From a checkpoint of a small image denoising autoencoder: encoder arch swin.
Rows from block 0 of the decoder, named by matrix and row number. Rows with one number belong to one channel. Each number is 50 + 10 x the weight over its row's rms, rounded and kept within 0 to 99. All counts start at 0. After the name is the row's rms in percent of the matrix's.
# convs0: first 3x3 conv (decoder.mid.0.convs.0.weight, 128x128x3x3), inputs 56-63, a 3x3 kernel for each
# convs1: second 3x3 conv (decoder.mid.0.convs.1.weight, 128x128x3x3, transposed), outputs 56-63, a 3x3 kernel for each
convs0.33 088:50 56 54 38 64 48 42 50 36 43 25 42 54 63 36 55 46 43 59 60 57 41 38 40 47 66 45 45 64 42 53 56 52 48 41 47 50 60 55 55 89 31 59 42 47 70 50 55 38 53 38 55 37 53 56 46 41 54 49 40 42 43 43 55 56 49 48 60 59 61 45 64
convs1.33 100:47 73 53 53 45 50 47 52 55 42 33 39 37 50 40 56 70 54 52 41 44 48 24 56 45 52 49 45 50 56 48 43 36 42 26 37 43 55 41 38 40 46 53 48 50 54 56 58 46 50 45 58 57 53 53 45 48 50 46 51 53 44 55 51 55 53 45 46 46 35 46 46
convs0.34 087:49 57 58 38 61 66 36 32 34 43 52 44 66 39 50 54 40 44 45 64 52 42 30 61 47 67 45 40 51 49 60 54 60 64 49 50 58 57 54 60 47 39 50 69 48 34 34 44 48 12 61 45 35 57 52 29 51 63 66 60 53 66 50 42 48 45 31 50 46 53 40 54
convs1.34 104:43 59 51 33 37 55 49 54 49 53 54 42 56 17 43 47 57 57 40 40 55 65 00 53 46 42 53 59 48 57 43 43 53 32 54 52 46 46 46 66 41 52 58 51 38 52 57 49 46 68 46 47 49 54 53 44 59 41 42 47 54 60 55 41 27 54 28 52 59 43 54 67
convs0.35 082:66 48 47 53 45 58 46 32 54 48 64 62 50 78 53 49 41 44 53 64 53 59 56 57 65 58 53 61 57 44 44 51 52 39 50 57 52 52 41 56 69 42 47 57 43 46 44 40 39 77 52 55 47 30 61 45 52 63 74 47 44 60 35 55 55 65 36 61 68 43 37 41
convs1.35 099:52 50 49 61 71 61 54 39 44 46 35 42 43 37 23 49 60 49 61 38 41 59 38 41 69 78 65 38 65 44 45 26 44 40 45 56 53 53 59 58 64 51 49 58 47 43 41 50 42 32 47 53 66 55 53 43 57 49 33 46 40 34 40 59 61 56 61 55 45 51 25 42
convs0.36 086:48 30 45 57 46 52 52 46 47 45 44 35 61 62 51 37 54 51 30 46 45 48 49 50 37 53 43 34 53 55 45 65 66 36 47 41 45 49 65 37 56 47 49 41 49 60 50 68 63 28 42 52 55 48 38 58 43 56 71 45 48 52 58 67 55 54 45 50 64 50 57 51
convs1.36 092:52 58 58 56 77 41 46 50 36 54 50 52 45 39 35 46 28 44 58 47 59 56 43 48 35 68 58 51 47 51 52 54 56 56 41 55 55 59 64 51 54 47 56 54 60 45 51 43 61 65 46 48 55 44 52 50 36 38 30 45 50 56 55 77 52 50 77 28 49 66 46 62
convs0.37 176:39 32 42 51 51 57 50 56 52 36 41 44 43 48 56 35 33 47 57 53 61 64 47 50 63 53 47 65 56 66 74 39 53 54 40 50 43 36 34 46 71 37 49 49 43 45 30 32 45 63 43 49 47 38 38 51 45 51 63 47 42 54 48 56 53 51 58 57 48 56 49 55
convs1.37 091:51 54 53 41 37 43 54 48 50 52 49 59 38 35 29 48 40 30 60 66 53 38 19 58 44 55 42 48 59 47 62 88 56 56 68 68 43 50 39 42 70 46 53 44 47 52 55 56 45 38 44 50 40 44 50 49 49 55 36 53 53 51 44 54 47 51 50 38 52 48 31 36
convs0.38 085:55 46 50 50 54 59 49 55 53 47 37 51 45 99 59 52 60 48 44 47 35 54 36 45 40 53 56 37 37 50 44 51 46 47 29 57 40 37 52 51 82 58 43 63 44 44 44 53 36 94 49 52 63 56 61 47 53 49 66 32 34 50 45 46 48 47 49 49 43 41 59 41
convs1.38 095:50 52 48 58 75 49 55 39 51 46 44 53 50 39 37 40 62 51 41 57 31 50 36 57 51 62 52 52 62 51 58 37 46 54 44 43 49 50 56 50 53 41 53 62 58 51 48 53 57 37 60 54 59 48 56 64 44 60 65 49 38 33 44 30 39 47 37 50 66 53 48 54
convs0.39 088:52 52 57 60 50 64 39 49 66 58 52 46 49 37 47 49 55 52 47 47 36 42 61 57 46 62 45 44 38 36 46 51 45 42 59 54 45 61 49 55 34 54 57 56 47 41 57 39 43 27 60 46 45 35 60 59 51 52 57 44 49 39 42 41 58 44 38 35 53 48 51 44
convs1.39 098:47 65 51 49 47 63 52 54 50 47 66 39 51 23 42 39 17 39 49 38 67 53 56 56 37 30 37 49 49 46 40 52 48 51 51 42 57 50 50 46 49 47 59 54 43 48 46 49 43 56 53 42 29 44 41 61 57 46 41 46 45 57 52 73 67 51 70 58 50 59 41 38
convs0.40 087:36 44 40 40 41 36 42 52 45 50 39 41 48 14 48 53 36 47 29 42 42 57 23 40 65 50 56 65 65 62 61 36 40 61 49 47 49 45 44 64 50 34 69 40 47 62 78 57 56 57 77 47 49 38 44 45 55 59 65 53 46 66 60 54 53 50 52 76 54 53 57 49
convs1.40 104:52 74 49 56 60 70 58 70 60 62 67 53 66 54 70 51 68 53 60 62 39 48 16 37 45 48 34 40 52 50 40 34 52 51 46 49 61 39 53 56 46 51 63 52 61 47 46 48 48 42 44 43 46 49 44 60 49 41 64 51 44 60 44 49 60 56 56 57 51 40 43 49
convs0.41 078:71 69 43 64 37 42 57 58 42 40 46 47 46 35 65 52 65 41 57 51 41 40 92 55 45 39 52 59 69 41 47 54 48 55 47 48 49 51 48 63 37 70 47 46 47 51 49 50 50 48 67 56 51 44 51 49 56 42 85 47 48 50 37 46 40 63 45 50 50 55 49 36
convs1.41 089:43 73 50 64 53 49 48 51 52 45 56 53 47 28 48 49 48 44 47 35 57 39 26 42 37 36 46 49 35 43 21 62 57 49 53 48 47 53 39 43 49 44 46 55 36 50 31 45 50 51 51 50 51 52 49 54 55 55 37 25 51 42 57 63 41 26 55 24 38 50 42 48
convs0.42 087:54 55 65 49 52 63 48 45 55 67 68 58 51 83 61 57 69 61 52 60 50 59 58 49 57 51 56 56 62 57 57 54 62 51 56 63 52 65 63 49 83 67 52 51 56 32 38 42 35 64 13 41 26 41 53 61 55 56 58 48 46 61 58 44 55 56 43 51 35 41 32 39
convs1.42 094:57 69 71 72 73 52 55 64 51 45 54 51 44 51 54 53 70 58 42 43 50 44 34 51 44 44 50 36 56 46 40 20 43 44 31 34 48 60 42 64 48 52 46 49 34 53 52 51 46 40 50 54 50 45 52 58 52 53 58 36 49 31 46 39 56 40 41 76 33 46 51 52
convs0.43 093:50 53 61 58 36 67 40 39 53 64 64 70 57 63 55 54 47 57 41 52 47 58 30 46 34 50 43 57 49 46 41 44 46 48 39 38 40 40 36 31 34 36 41 33 43 51 68 57 53 37 53 49 35 41 41 54 55 43 41 48 49 56 49 69 64 52 64 61 56 55 54 56
convs1.43 100:55 55 56 48 42 52 47 31 34 37 52 63 40 47 41 50 56 46 34 65 54 35 44 55 55 61 59 59 68 51 42 52 39 55 59 52 57 57 54 68 68 56 63 50 62 45 43 45 47 54 46 44 50 53 58 56 55 46 48 53 61 52 55 41 65 56 26 38 40 50 39 44
convs0.44 117:41 54 49 32 78 52 51 51 44 45 51 54 49 80 61 42 53 52 52 43 30 59 47 39 47 37 47 46 49 44 42 58 51 46 45 45 36 53 41 27 60 45 46 57 54 55 40 51 79 46 37 48 54 49 48 56 44 47 86 46 51 45 53 52 50 50 54 33 52 43 39 59
convs1.44 136:53 57 49 63 60 49 61 52 52 46 33 48 54 85 47 52 37 55 57 71 44 59 57 34 50 41 51 54 60 53 53 41 45 65 57 53 51 45 49 42 28 40 47 39 40 51 48 51 55 51 46 52 51 53 55 44 48 46 53 41 58 39 47 74 79 80 33 25 62 64 61 52
convs0.45 084:55 59 53 58 68 58 58 58 57 43 49 50 46 55 36 52 35 55 41 50 54 65 48 51 54 50 54 49 41 51 53 64 56 55 40 44 49 47 45 54 60 32 63 66 50 45 47 44 56 51 37 40 36 50 54 55 42 54 53 46 31 44 38 52 53 60 54 72 48 48 61 65
convs1.45 093:46 39 46 48 12 38 52 55 54 34 55 33 55 60 50 36 48 49 48 56 40 48 37 51 31 65 45 45 63 40 60 71 41 46 43 51 56 49 57 58 54 56 65 46 50 49 47 51 65 42 56 59 47 55 49 37 46 52 58 37 56 55 46 62 62 64 43 58 36 51 55 62
convs0.46 082:57 49 60 52 60 67 46 54 50 34 43 54 45 42 41 38 60 25 58 59 68 35 64 55 50 44 63 38 46 43 53 54 57 37 55 43 40 49 38 51 77 52 55 66 52 42 53 45 47 61 57 46 42 55 51 45 57 38 20 55 29 51 48 40 63 52 35 53 47 44 52 44
convs1.46 094:57 51 52 41 37 66 55 50 55 35 54 39 49 83 49 50 50 48 48 36 58 34 56 71 40 45 54 52 54 52 72 57 29 49 33 45 43 48 44 41 15 38 49 50 54 47 50 47 48 44 43 50 57 53 35 50 40 46 53 40 53 44 44 50 36 58 41 75 66 37 43 62
convs0.47 099:53 39 45 47 59 46 52 45 44 65 61 48 42 26 41 55 26 42 51 54 56 62 25 56 59 63 55 50 37 61 54 30 44 50 35 44 52 56 44 48 53 38 52 27 49 52 58 49 57 56 61 44 49 53 46 46 39 58 75 46 48 66 62 44 65 48 57 34 34 47 57 57
convs1.47 104:49 53 56 57 58 63 62 52 53 47 51 54 53 24 50 39 57 48 57 53 50 72 07 60 69 57 54 47 48 46 39 51 66 46 60 54 54 58 57 61 59 59 53 58 54 44 58 50 50 55 57 53 47 45 50 45 45 47 54 42 47 46 41 50 48 51 36 34 60 39 47 57
convs0.48 084:53 50 50 44 58 42 37 45 40 47 42 55 52 85 44 33 28 50 68 49 42 43 43 42 42 43 36 39 55 49 46 67 37 35 74 49 50 51 37 58 56 59 44 39 44 48 46 48 40 62 37 48 69 57 47 60 45 36 40 59 48 41 45 40 53 57 33 73 50 58 54 47
convs1.48 096:55 42 54 37 39 49 42 61 43 46 53 48 42 67 49 42 25 52 34 52 50 50 91 35 34 34 25 53 52 59 48 62 49 44 35 57 50 54 54 50 40 49 52 45 54 55 47 53 52 51 58 52 51 60 49 51 55 51 55 56 44 43 41 30 31 49 33 20 36 44 48 47
convs0.49 094:50 66 54 49 43 44 61 60 57 43 29 53 43 86 53 55 56 57 67 47 41 37 59 49 55 39 56 48 65 50 44 42 50 56 57 53 42 47 50 56 61 61 44 52 49 49 46 39 35 50 51 50 45 37 48 55 59 60 72 50 54 69 55 50 55 50 39 64 51 49 50 49
convs1.49 105:49 53 41 59 70 54 45 46 50 50 43 68 36 37 51 50 60 45 54 45 46 25 52 42 45 43 45 52 46 53 58 34 50 54 52 48 58 63 68 51 64 54 39 64 52 53 51 52 65 54 54 59 51 49 49 56 48 52 60 48 43 50 55 51 66 45 30 09 30 50 13 38
convs0.50 088:50 40 50 58 44 44 53 34 43 43 46 37 48 00 46 61 72 62 49 43 45 51 51 49 51 39 51 38 37 46 66 54 39 40 52 36 55 52 51 54 77 46 46 40 49 45 51 36 75 33 61 41 41 37 41 65 41 46 74 54 49 56 35 55 59 44 56 31 50 63 69 63
convs1.50 109:40 49 47 51 88 46 58 61 62 38 35 48 39 00 39 42 46 39 44 42 51 59 58 58 56 45 60 62 51 48 35 57 32 48 39 37 46 62 53 64 50 61 52 48 50 50 53 53 41 44 40 50 49 46 52 39 47 42 34 42 49 51 51 42 36 44 36 36 49 55 46 45
convs0.51 089:49 41 43 49 80 45 55 43 50 51 58 50 53 63 52 42 55 54 51 50 51 37 39 46 49 46 45 43 47 49 61 94 46 40 61 35 54 50 45 43 52 43 58 48 53 54 50 46 51 23 51 51 51 53 57 59 47 49 63 55 45 43 47 60 69 47 64 74 53 50 49 53
convs1.51 108:50 70 54 45 64 62 52 50 49 48 41 37 44 37 42 59 50 56 53 42 56 41 21 30 40 47 48 51 48 40 49 44 46 46 43 45 55 55 59 53 44 59 48 51 50 54 53 51 48 64 54 54 46 52 52 55 53 53 54 41 55 54 50 67 41 46 53 21 37 45 52 43
convs0.52 221:21 37 51 33 44 49 42 43 48 38 44 41 49 54 44 40 52 43 42 55 57 48 64 55 41 53 53 49 55 50 44 62 51 44 46 50 23 29 46 46 42 59 48 46 48 15 41 54 24 39 43 49 55 45 16 40 57 37 61 52 60 61 53 31 46 51 46 52 56 51 51 56
convs1.52 080:55 44 62 50 38 36 57 57 47 37 44 39 53 62 48 51 40 40 51 62 46 56 41 44 56 33 49 47 41 36 49 72 32 32 49 16 51 56 60 39 65 65 49 78 60 50 48 47 57 56 57 52 45 41 45 47 39 39 39 59 54 57 47 66 71 57 54 16 27 45 48 33
convs0.53 082:48 56 50 21 41 59 39 46 57 40 46 69 49 61 52 50 34 43 43 54 55 52 26 28 48 54 54 52 44 45 59 47 39 50 45 55 35 63 45 49 41 54 38 62 53 44 29 45 56 35 50 51 47 55 53 46 51 42 83 38 48 46 56 56 41 52 47 50 55 51 42 34
convs1.53 092:40 50 51 44 58 53 49 48 49 48 53 43 53 62 49 51 49 28 53 41 39 34 53 38 34 36 48 52 70 46 45 72 50 53 68 51 55 51 47 54 52 59 44 44 52 52 43 53 47 43 65 50 50 59 51 44 47 49 53 50 43 53 44 46 60 48 68 63 20 52 38 44
convs0.54 080:39 43 39 41 58 57 61 46 48 62 58 46 50 68 51 58 49 53 63 52 49 46 38 60 60 51 51 51 24 50 41 47 40 45 23 61 53 75 54 49 69 57 53 60 56 56 51 43 48 22 51 50 54 56 50 48 46 53 46 37 60 38 52 42 51 39 42 34 57 48 45 42
convs1.54 093:53 53 53 28 60 61 46 37 57 58 46 53 48 52 32 50 45 46 42 36 20 42 00 36 57 28 41 52 50 59 56 42 43 33 44 53 43 45 57 38 50 47 48 49 56 58 58 56 44 61 49 48 58 57 48 58 54 54 51 41 40 49 39 31 18 48 50 34 68 40 66 62
convs0.55 079:55 53 49 52 55 57 57 49 53 52 63 47 52 51 62 54 43 56 42 53 47 45 39 45 45 41 39 57 43 49 63 61 53 49 60 46 33 54 51 30 48 30 60 50 38 39 55 30 54 39 53 55 36 56 39 50 52 56 78 58 50 49 42 39 37 42 44 57 52 58 65 49
convs1.55 101:39 60 49 46 32 63 43 51 40 49 54 54 49 46 60 52 62 59 55 60 53 51 14 43 49 45 44 44 59 50 47 46 47 60 38 53 52 54 60 54 49 60 51 50 42 56 59 55 48 59 48 50 49 46 58 58 61 51 59 52 53 56 51 38 40 26 44 46 45 38 38 47
convs0.56 081:45 71 45 46 60 49 38 26 36 46 47 58 56 22 53 47 47 41 44 37 34 56 75 49 55 51 52 38 41 53 40 57 76 47 36 43 48 61 51 59 20 69 38 45 49 49 37 44 47 35 41 39 46 44 48 38 47 56 40 57 48 47 51 42 64 35 54 63 53 58 56 54
convs1.56 095:52 44 62 48 58 63 51 56 53 53 55 51 67 62 34 60 36 46 55 29 49 48 34 34 45 38 39 46 43 56 36 49 61 42 41 57 44 47 63 51 62 58 52 55 55 48 43 46 62 57 58 47 50 57 51 47 46 62 43 50 50 67 50 47 47 54 32 11 44 27 26 55
convs0.57 122:39 56 55 57 31 49 48 54 42 44 56 37 47 36 60 53 62 47 45 41 43 58 61 59 46 66 55 41 50 55 59 35 61 47 56 45 46 60 43 60 39 54 50 60 58 57 44 60 37 22 52 53 53 47 50 56 43 49 36 48 45 51 47 49 50 45 46 47 41 56 48 44
convs1.57 119:47 48 58 43 36 51 60 48 47 43 57 48 52 45 67 40 48 46 45 39 44 70 71 38 61 51 50 50 56 51 43 66 47 41 46 38 39 38 36 49 42 50 49 53 45 56 54 53 53 58 55 54 50 56 52 52 57 44 45 49 47 43 50 52 39 53 51 95 43 63 62 54
convs0.58 088:49 56 44 39 67 49 54 50 63 50 48 47 49 69 56 42 58 41 55 36 53 43 58 45 64 56 52 55 38 45 40 64 52 59 46 52 60 61 52 58 37 57 52 57 61 41 55 66 41 79 46 37 82 44 48 39 48 69 35 56 49 57 40 50 58 59 53 21 49 54 59 51
convs1.58 092:51 46 65 64 59 65 52 52 47 48 54 50 39 55 28 37 47 34 60 55 52 40 66 40 41 34 38 47 62 50 30 38 39 46 30 40 50 37 52 54 58 55 59 45 61 53 47 46 66 48 58 46 54 53 65 55 46 51 42 38 49 44 48 57 63 44 49 54 59 34 47 55
convs0.59 089:34 62 59 58 49 53 43 57 48 45 42 41 49 58 30 56 60 48 57 62 43 53 54 56 55 52 69 53 46 47 43 62 54 51 50 50 50 46 42 42 55 34 56 48 35 40 68 53 54 60 43 51 32 36 58 54 52 54 17 53 41 57 44 48 32 46 62 75 49 50 58 73
convs1.59 123:49 50 54 62 56 52 49 50 51 54 40 58 52 61 59 53 51 56 47 61 35 61 82 37 62 54 42 41 45 44 57 50 32 46 49 50 46 40 40 60 59 63 52 60 48 47 52 54 56 52 48 54 58 56 51 53 58 46 61 50 52 40 46 32 47 44 35 52 34 53 45 39
convs0.60 103:67 49 50 55 47 66 56 64 72 51 58 52 54 47 47 61 56 47 43 39 43 63 54 31 45 63 50 46 41 50 44 40 45 54 54 56 37 37 36 46 71 53 46 52 50 60 28 46 52 49 39 58 46 45 53 55 53 51 77 48 48 48 45 50 36 44 47 57 36 44 43 46
convs1.60 098:45 30 43 49 37 46 65 59 52 53 52 58 30 38 44 57 58 54 52 56 31 50 44 55 57 41 52 61 42 45 64 35 40 46 44 43 51 59 62 45 48 46 41 39 49 52 55 52 44 50 53 58 59 52 43 59 53 37 50 38 54 58 35 45 25 14 76 65 44 44 58 37
convs0.61 084:63 54 54 37 54 50 64 39 54 53 65 56 49 50 42 36 49 35 54 64 61 41 36 50 42 24 39 47 56 58 46 62 76 40 54 64 47 64 42 48 43 35 45 46 53 53 51 34 52 41 33 48 44 33 46 44 40 54 50 60 40 61 43 44 41 42 57 39 56 55 64 50
convs1.61 092:45 48 48 36 61 67 59 46 52 57 32 47 57 57 43 57 55 55 56 40 30 63 24 34 49 54 42 41 44 45 47 66 35 52 47 60 49 45 48 80 48 53 56 39 59 43 48 50 43 53 57 48 51 55 55 29 35 50 55 52 50 41 46 52 49 47 39 23 34 47 39 36
convs0.62 083:55 62 56 53 20 34 40 46 44 51 40 41 47 52 47 53 50 41 61 40 46 54 50 43 44 50 40 44 48 48 43 59 46 50 62 56 35 40 43 63 62 61 49 55 55 47 43 47 62 50 43 53 48 44 45 34 44 32 22 45 54 42 58 60 45 44 49 51 58 60 56 50
convs1.62 102:40 49 46 43 74 63 42 53 51 55 54 53 47 66 46 48 41 52 46 58 44 41 49 42 55 38 42 46 58 52 61 48 51 55 51 47 50 45 55 47 38 58 50 60 57 52 46 45 45 53 49 58 55 47 49 48 53 53 55 58 40 52 56 50 61 55 37 28 49 46 49 54
convs0.63 108:50 40 49 57 57 54 43 57 51 46 39 44 39 63 51 52 67 57 58 52 55 66 41 46 46 41 35 54 48 44 46 35 46 46 59 55 52 47 52 57 68 42 57 52 43 46 52 46 59 33 42 53 34 49 44 33 43 55 61 42 49 73 53 59 54 41 47 36 46 52 49 47
convs1.63 097:46 59 60 47 56 67 49 51 54 46 65 47 53 53 50 57 48 56 36 30 55 44 52 52 47 57 50 66 60 43 71 60 49 63 47 48 51 28 55 36 40 36 44 47 36 57 48 52 47 42 41 44 50 49 54 71 56 51 56 40 49 48 50 26 10 31 56 54 45 61 81 39
convs0.64 210:56 52 51 48 53 55 47 48 40 42 37 47 45 44 47 53 50 40 51 49 46 44 60 58 41 58 54 51 53 44 51 56 47 59 41 52 51 38 45 49 57 59 34 38 55 56 51 57 59 53 58 47 40 53 52 50 45 55 55 51 40 50 54 53 52 57 59 52 45 49 49 51
convs1.64 080:41 63 51 44 33 42 37 50 50 49 39 56 57 33 37 51 36 38 52 61 71 49 37 99 48 52 64 41 59 53 52 83 48 57 54 46 50 60 53 49 32 54 46 55 57 53 49 39 44 41 39 50 46 49 48 44 44 52 58 70 49 48 65 42 43 38 47 31 47 51 61 44
convs0.65 079:46 67 61 46 47 35 60 57 47 45 46 59 82 78 63 50 51 55 57 39 60 42 34 47 51 54 52 48 52 48 52 64 41 55 38 41 54 20 46 63 48 38 63 45 42 51 60 68 38 44 46 32 35 66 65 36 40 47 40 41 37 47 50 50 52 50 41 77 44 42 46 56
convs1.65 095:39 34 35 61 47 50 46 50 47 56 50 49 44 44 41 60 49 52 45 73 42 66 61 44 61 53 42 58 55 60 65 45 54 52 48 54 51 54 51 50 58 64 56 65 52 53 50 45 52 66 47 55 55 55 52 60 53 47 61 46 41 47 48 48 53 68 48 58 55 27 36 49
convs0.66 079:53 67 64 39 58 53 47 53 54 51 62 47 63 66 56 42 59 52 63 54 51 41 47 36 45 40 37 48 45 48 56 61 61 63 62 62 44 57 52 67 65 43 55 59 48 54 66 36 54 33 49 50 50 41 51 32 44 40 11 42 52 63 54 41 55 52 64 32 57 50 58 51
convs1.66 096:53 53 54 49 51 52 42 45 50 53 38 54 56 48 28 51 29 46 54 59 49 55 38 21 56 39 44 44 55 43 61 70 51 55 41 46 64 54 51 39 40 23 63 57 44 40 51 43 45 71 41 46 46 55 48 49 50 55 57 43 44 52 57 51 46 44 44 37 53 47 64 59
convs0.67 080:32 57 42 29 46 45 51 59 55 53 55 61 30 61 59 59 56 59 45 66 53 68 41 54 44 39 45 29 57 56 38 45 50 41 49 54 49 50 56 41 89 57 40 69 43 44 37 47 58 68 43 50 56 43 44 60 47 66 42 53 55 51 50 48 51 48 49 57 41 40 46 58
convs1.67 093:55 39 51 49 53 57 62 50 47 54 63 47 68 23 27 41 52 52 46 65 49 44 00 57 47 42 42 61 77 55 66 17 29 39 71 57 53 52 58 45 48 51 49 61 57 49 55 44 59 38 56 58 73 61 41 57 53 67 43 44 50 50 46 44 47 56 51 42 62 55 61 59
convs0.68 082:39 48 39 55 65 43 38 35 23 42 46 44 55 47 41 48 49 45 49 46 40 37 62 44 36 54 40 51 56 35 48 65 31 40 52 41 56 55 44 64 65 36 63 39 49 44 45 51 34 55 47 44 52 47 63 49 58 48 55 44 52 50 57 64 59 67 58 61 55 52 48 56
convs1.68 093:65 44 51 51 19 36 55 44 52 44 52 48 75 54 49 39 47 46 57 79 58 65 97 76 47 71 43 48 49 44 47 65 37 55 36 46 48 48 48 44 33 40 57 58 49 53 42 52 48 43 52 46 39 47 52 38 50 52 55 52 48 45 51 44 55 53 54 59 84 52 39 37
convs0.69 083:53 65 40 55 57 46 68 41 47 54 47 34 59 43 58 54 50 55 55 49 58 50 64 57 59 66 74 52 51 45 70 31 65 41 43 60 58 56 54 62 58 66 48 39 53 46 17 49 53 41 64 42 64 41 47 52 39 40 42 42 43 51 51 52 50 60 52 53 62 50 45 45
convs1.69 096:46 60 58 36 52 53 48 50 39 48 51 46 47 62 55 53 24 45 47 44 47 45 55 53 40 10 51 61 70 64 44 23 53 43 50 47 53 61 61 20 56 54 32 61 42 52 57 48 40 74 47 56 66 45 43 58 44 55 46 52 38 53 60 42 44 65 46 51 69 47 39 58
convs0.70 089:56 57 47 53 44 52 54 40 41 56 43 57 66 71 75 43 50 62 46 40 56 50 73 53 62 68 59 50 44 43 44 42 42 49 56 54 48 45 21 66 57 58 51 64 51 55 27 51 66 68 57 57 42 51 54 45 52 57 57 51 57 47 58 30 27 43 43 57 42 46 62 38
convs1.70 094:37 48 53 57 64 79 46 55 51 56 52 55 54 39 55 44 00 53 42 49 43 45 70 45 43 43 50 47 57 43 47 51 39 36 41 36 51 47 46 49 44 42 50 33 35 45 43 49 36 46 38 39 40 43 55 55 50 53 33 50 34 49 48 40 38 41 60 36 59 50 64 45
convs0.71 082:45 62 46 59 69 50 38 54 37 37 62 43 48 32 52 46 58 49 43 56 50 36 67 38 37 53 37 38 42 51 45 68 55 45 70 45 55 58 54 31 47 59 47 57 46 55 65 72 52 83 45 62 55 50 47 42 43 41 68 31 34 36 50 53 58 46 45 63 42 49 42 54
convs1.71 097:55 53 64 52 32 54 63 57 50 62 51 54 66 31 46 56 63 42 43 36 64 47 43 78 59 66 47 65 62 55 40 61 53 34 48 61 42 64 57 52 44 54 52 52 55 50 53 51 55 36 51 49 49 55 52 49 49 61 49 48 51 49 45 47 41 55 63 25 70 57 63 59
convs0.72 080:51 62 39 64 53 48 52 50 49 56 47 52 56 68 48 51 63 47 72 41 55 56 37 66 62 51 63 59 56 55 53 43 66 53 48 51 44 39 41 58 35 61 59 55 54 61 32 34 48 61 37 58 57 38 45 43 41 53 18 47 53 62 33 53 43 49 45 82 56 49 58 49
convs1.72 097:62 56 61 61 51 45 51 58 51 50 50 58 51 61 46 52 58 41 61 69 58 47 73 38 59 79 64 48 46 50 64 62 40 59 59 56 55 52 50 49 45 45 50 65 58 45 45 47 59 44 52 55 49 57 52 59 49 46 66 54 44 60 51 48 56 56 31 63 55 49 66 58
convs0.73 089:51 56 56 63 58 50 65 55 49 61 60 49 69 77 50 49 52 42 49 46 52 59 42 39 55 43 36 48 56 48 48 64 66 41 47 48 31 43 48 42 74 40 47 53 51 52 41 48 33 41 46 42 60 31 56 66 50 62 59 55 53 42 59 51 50 63 44 64 67 38 59 44
convs1.73 101:54 22 56 47 22 57 60 46 47 55 58 57 51 56 51 50 53 43 62 73 49 72 43 37 56 47 39 45 67 49 79 67 48 59 53 60 51 47 45 52 65 52 56 42 51 53 56 53 48 59 56 42 50 58 47 53 51 32 46 42 54 53 53 77 88 63 90 44 27 47 33 45
convs0.74 084:63 44 53 37 47 40 42 51 47 51 33 44 34 51 43 59 28 55 50 55 57 46 27 64 30 62 57 43 33 64 42 46 47 49 44 43 61 32 45 48 74 63 31 35 42 57 44 54 45 94 55 55 44 51 58 31 52 56 49 40 59 47 61 49 39 58 53 90 57 55 41 54
convs1.74 092:64 44 56 45 59 55 54 55 49 52 53 59 56 80 59 53 61 48 51 55 40 59 35 52 61 61 41 54 84 50 73 29 51 52 48 42 56 36 48 48 55 46 48 49 49 51 53 49 49 36 56 57 67 49 38 59 58 56 63 54 50 57 56 57 72 57 57 78 45 52 36 45
convs0.75 081:49 36 50 47 53 57 52 27 43 48 53 51 39 52 44 40 47 38 38 38 66 49 55 44 57 47 49 59 50 57 55 44 61 53 36 63 46 31 53 32 44 60 32 40 33 46 67 37 46 62 48 59 36 45 41 55 48 44 62 55 45 43 37 50 52 55 49 59 42 55 51 39
convs1.75 087:57 56 54 54 39 45 51 58 41 56 40 60 32 61 62 55 45 54 51 50 38 58 60 34 45 65 53 62 75 71 63 67 45 46 45 44 49 58 43 55 52 62 52 52 35 55 55 49 51 44 46 45 52 52 50 47 73 34 59 47 55 49 52 50 52 39 43 55 46 39 49 50
convs0.76 087:54 61 46 69 55 72 59 58 66 54 46 53 64 62 69 58 63 58 52 54 47 53 56 17 49 53 50 50 49 71 44 33 53 46 42 54 39 44 50 42 46 59 50 53 54 51 35 32 46 60 46 37 70 42 47 44 45 54 51 48 45 46 51 49 53 42 45 79 52 50 57 50
convs1.76 104:39 25 49 52 27 41 57 37 52 61 56 51 54 44 66 49 45 47 51 38 47 55 38 56 61 56 54 54 59 49 51 32 50 41 59 49 48 46 50 54 53 51 46 67 48 52 53 49 46 51 47 51 55 50 57 58 51 46 37 57 41 49 46 45 35 43 55 54 40 48 30 53
convs0.77 094:64 52 59 61 23 56 55 37 53 48 49 58 39 40 38 50 38 38 52 60 32 50 23 50 61 40 56 55 45 49 36 15 35 45 54 56 54 48 30 50 33 41 47 43 41 47 38 48 37 43 32 50 51 40 53 39 50 55 44 46 51 27 42 66 54 53 31 59 31 59 50 52
convs1.77 113:55 46 45 56 52 50 50 48 50 59 58 59 58 44 61 35 48 43 51 62 56 60 63 62 47 43 49 41 63 45 62 52 63 44 59 52 48 51 54 54 54 49 59 71 53 51 60 52 57 57 56 45 56 52 48 46 55 63 50 57 51 60 51 50 68 65 34 49 74 47 49 43
convs0.78 094:55 32 40 42 65 37 57 56 46 41 35 52 35 50 50 51 54 49 48 40 48 39 60 58 59 46 37 53 37 52 40 43 49 53 48 49 44 42 49 30 39 79 57 50 44 45 62 53 47 75 48 58 36 52 53 43 53 36 54 77 45 68 56 43 48 43 42 52 38 49 39 49
convs1.78 097:48 45 61 57 46 62 51 32 61 44 57 46 62 61 46 45 50 56 54 56 60 73 76 74 48 68 62 42 55 68 47 81 54 54 52 53 57 60 50 55 35 59 46 25 43 51 51 52 60 44 46 55 46 53 51 45 45 51 42 56 58 51 57 32 45 61 20 72 66 53 59 47
convs0.79 085:50 52 63 55 62 52 53 56 51 50 63 58 53 46 50 37 58 63 47 71 52 78 80 51 40 55 50 48 54 51 55 36 44 47 60 49 47 65 57 83 74 44 43 41 37 47 33 30 38 34 60 34 51 44 55 48 52 56 49 51 49 64 56 44 48 48 68 57 45 52 66 62
convs1.79 100:57 51 50 46 31 37 55 46 60 48 47 43 44 71 53 51 40 48 55 58 52 65 48 63 52 38 38 51 51 48 57 58 56 43 41 49 47 40 50 36 48 36 41 44 58 56 53 56 39 47 51 52 63 47 41 48 38 56 50 56 49 49 50 69 57 53 81 55 56 67 66 43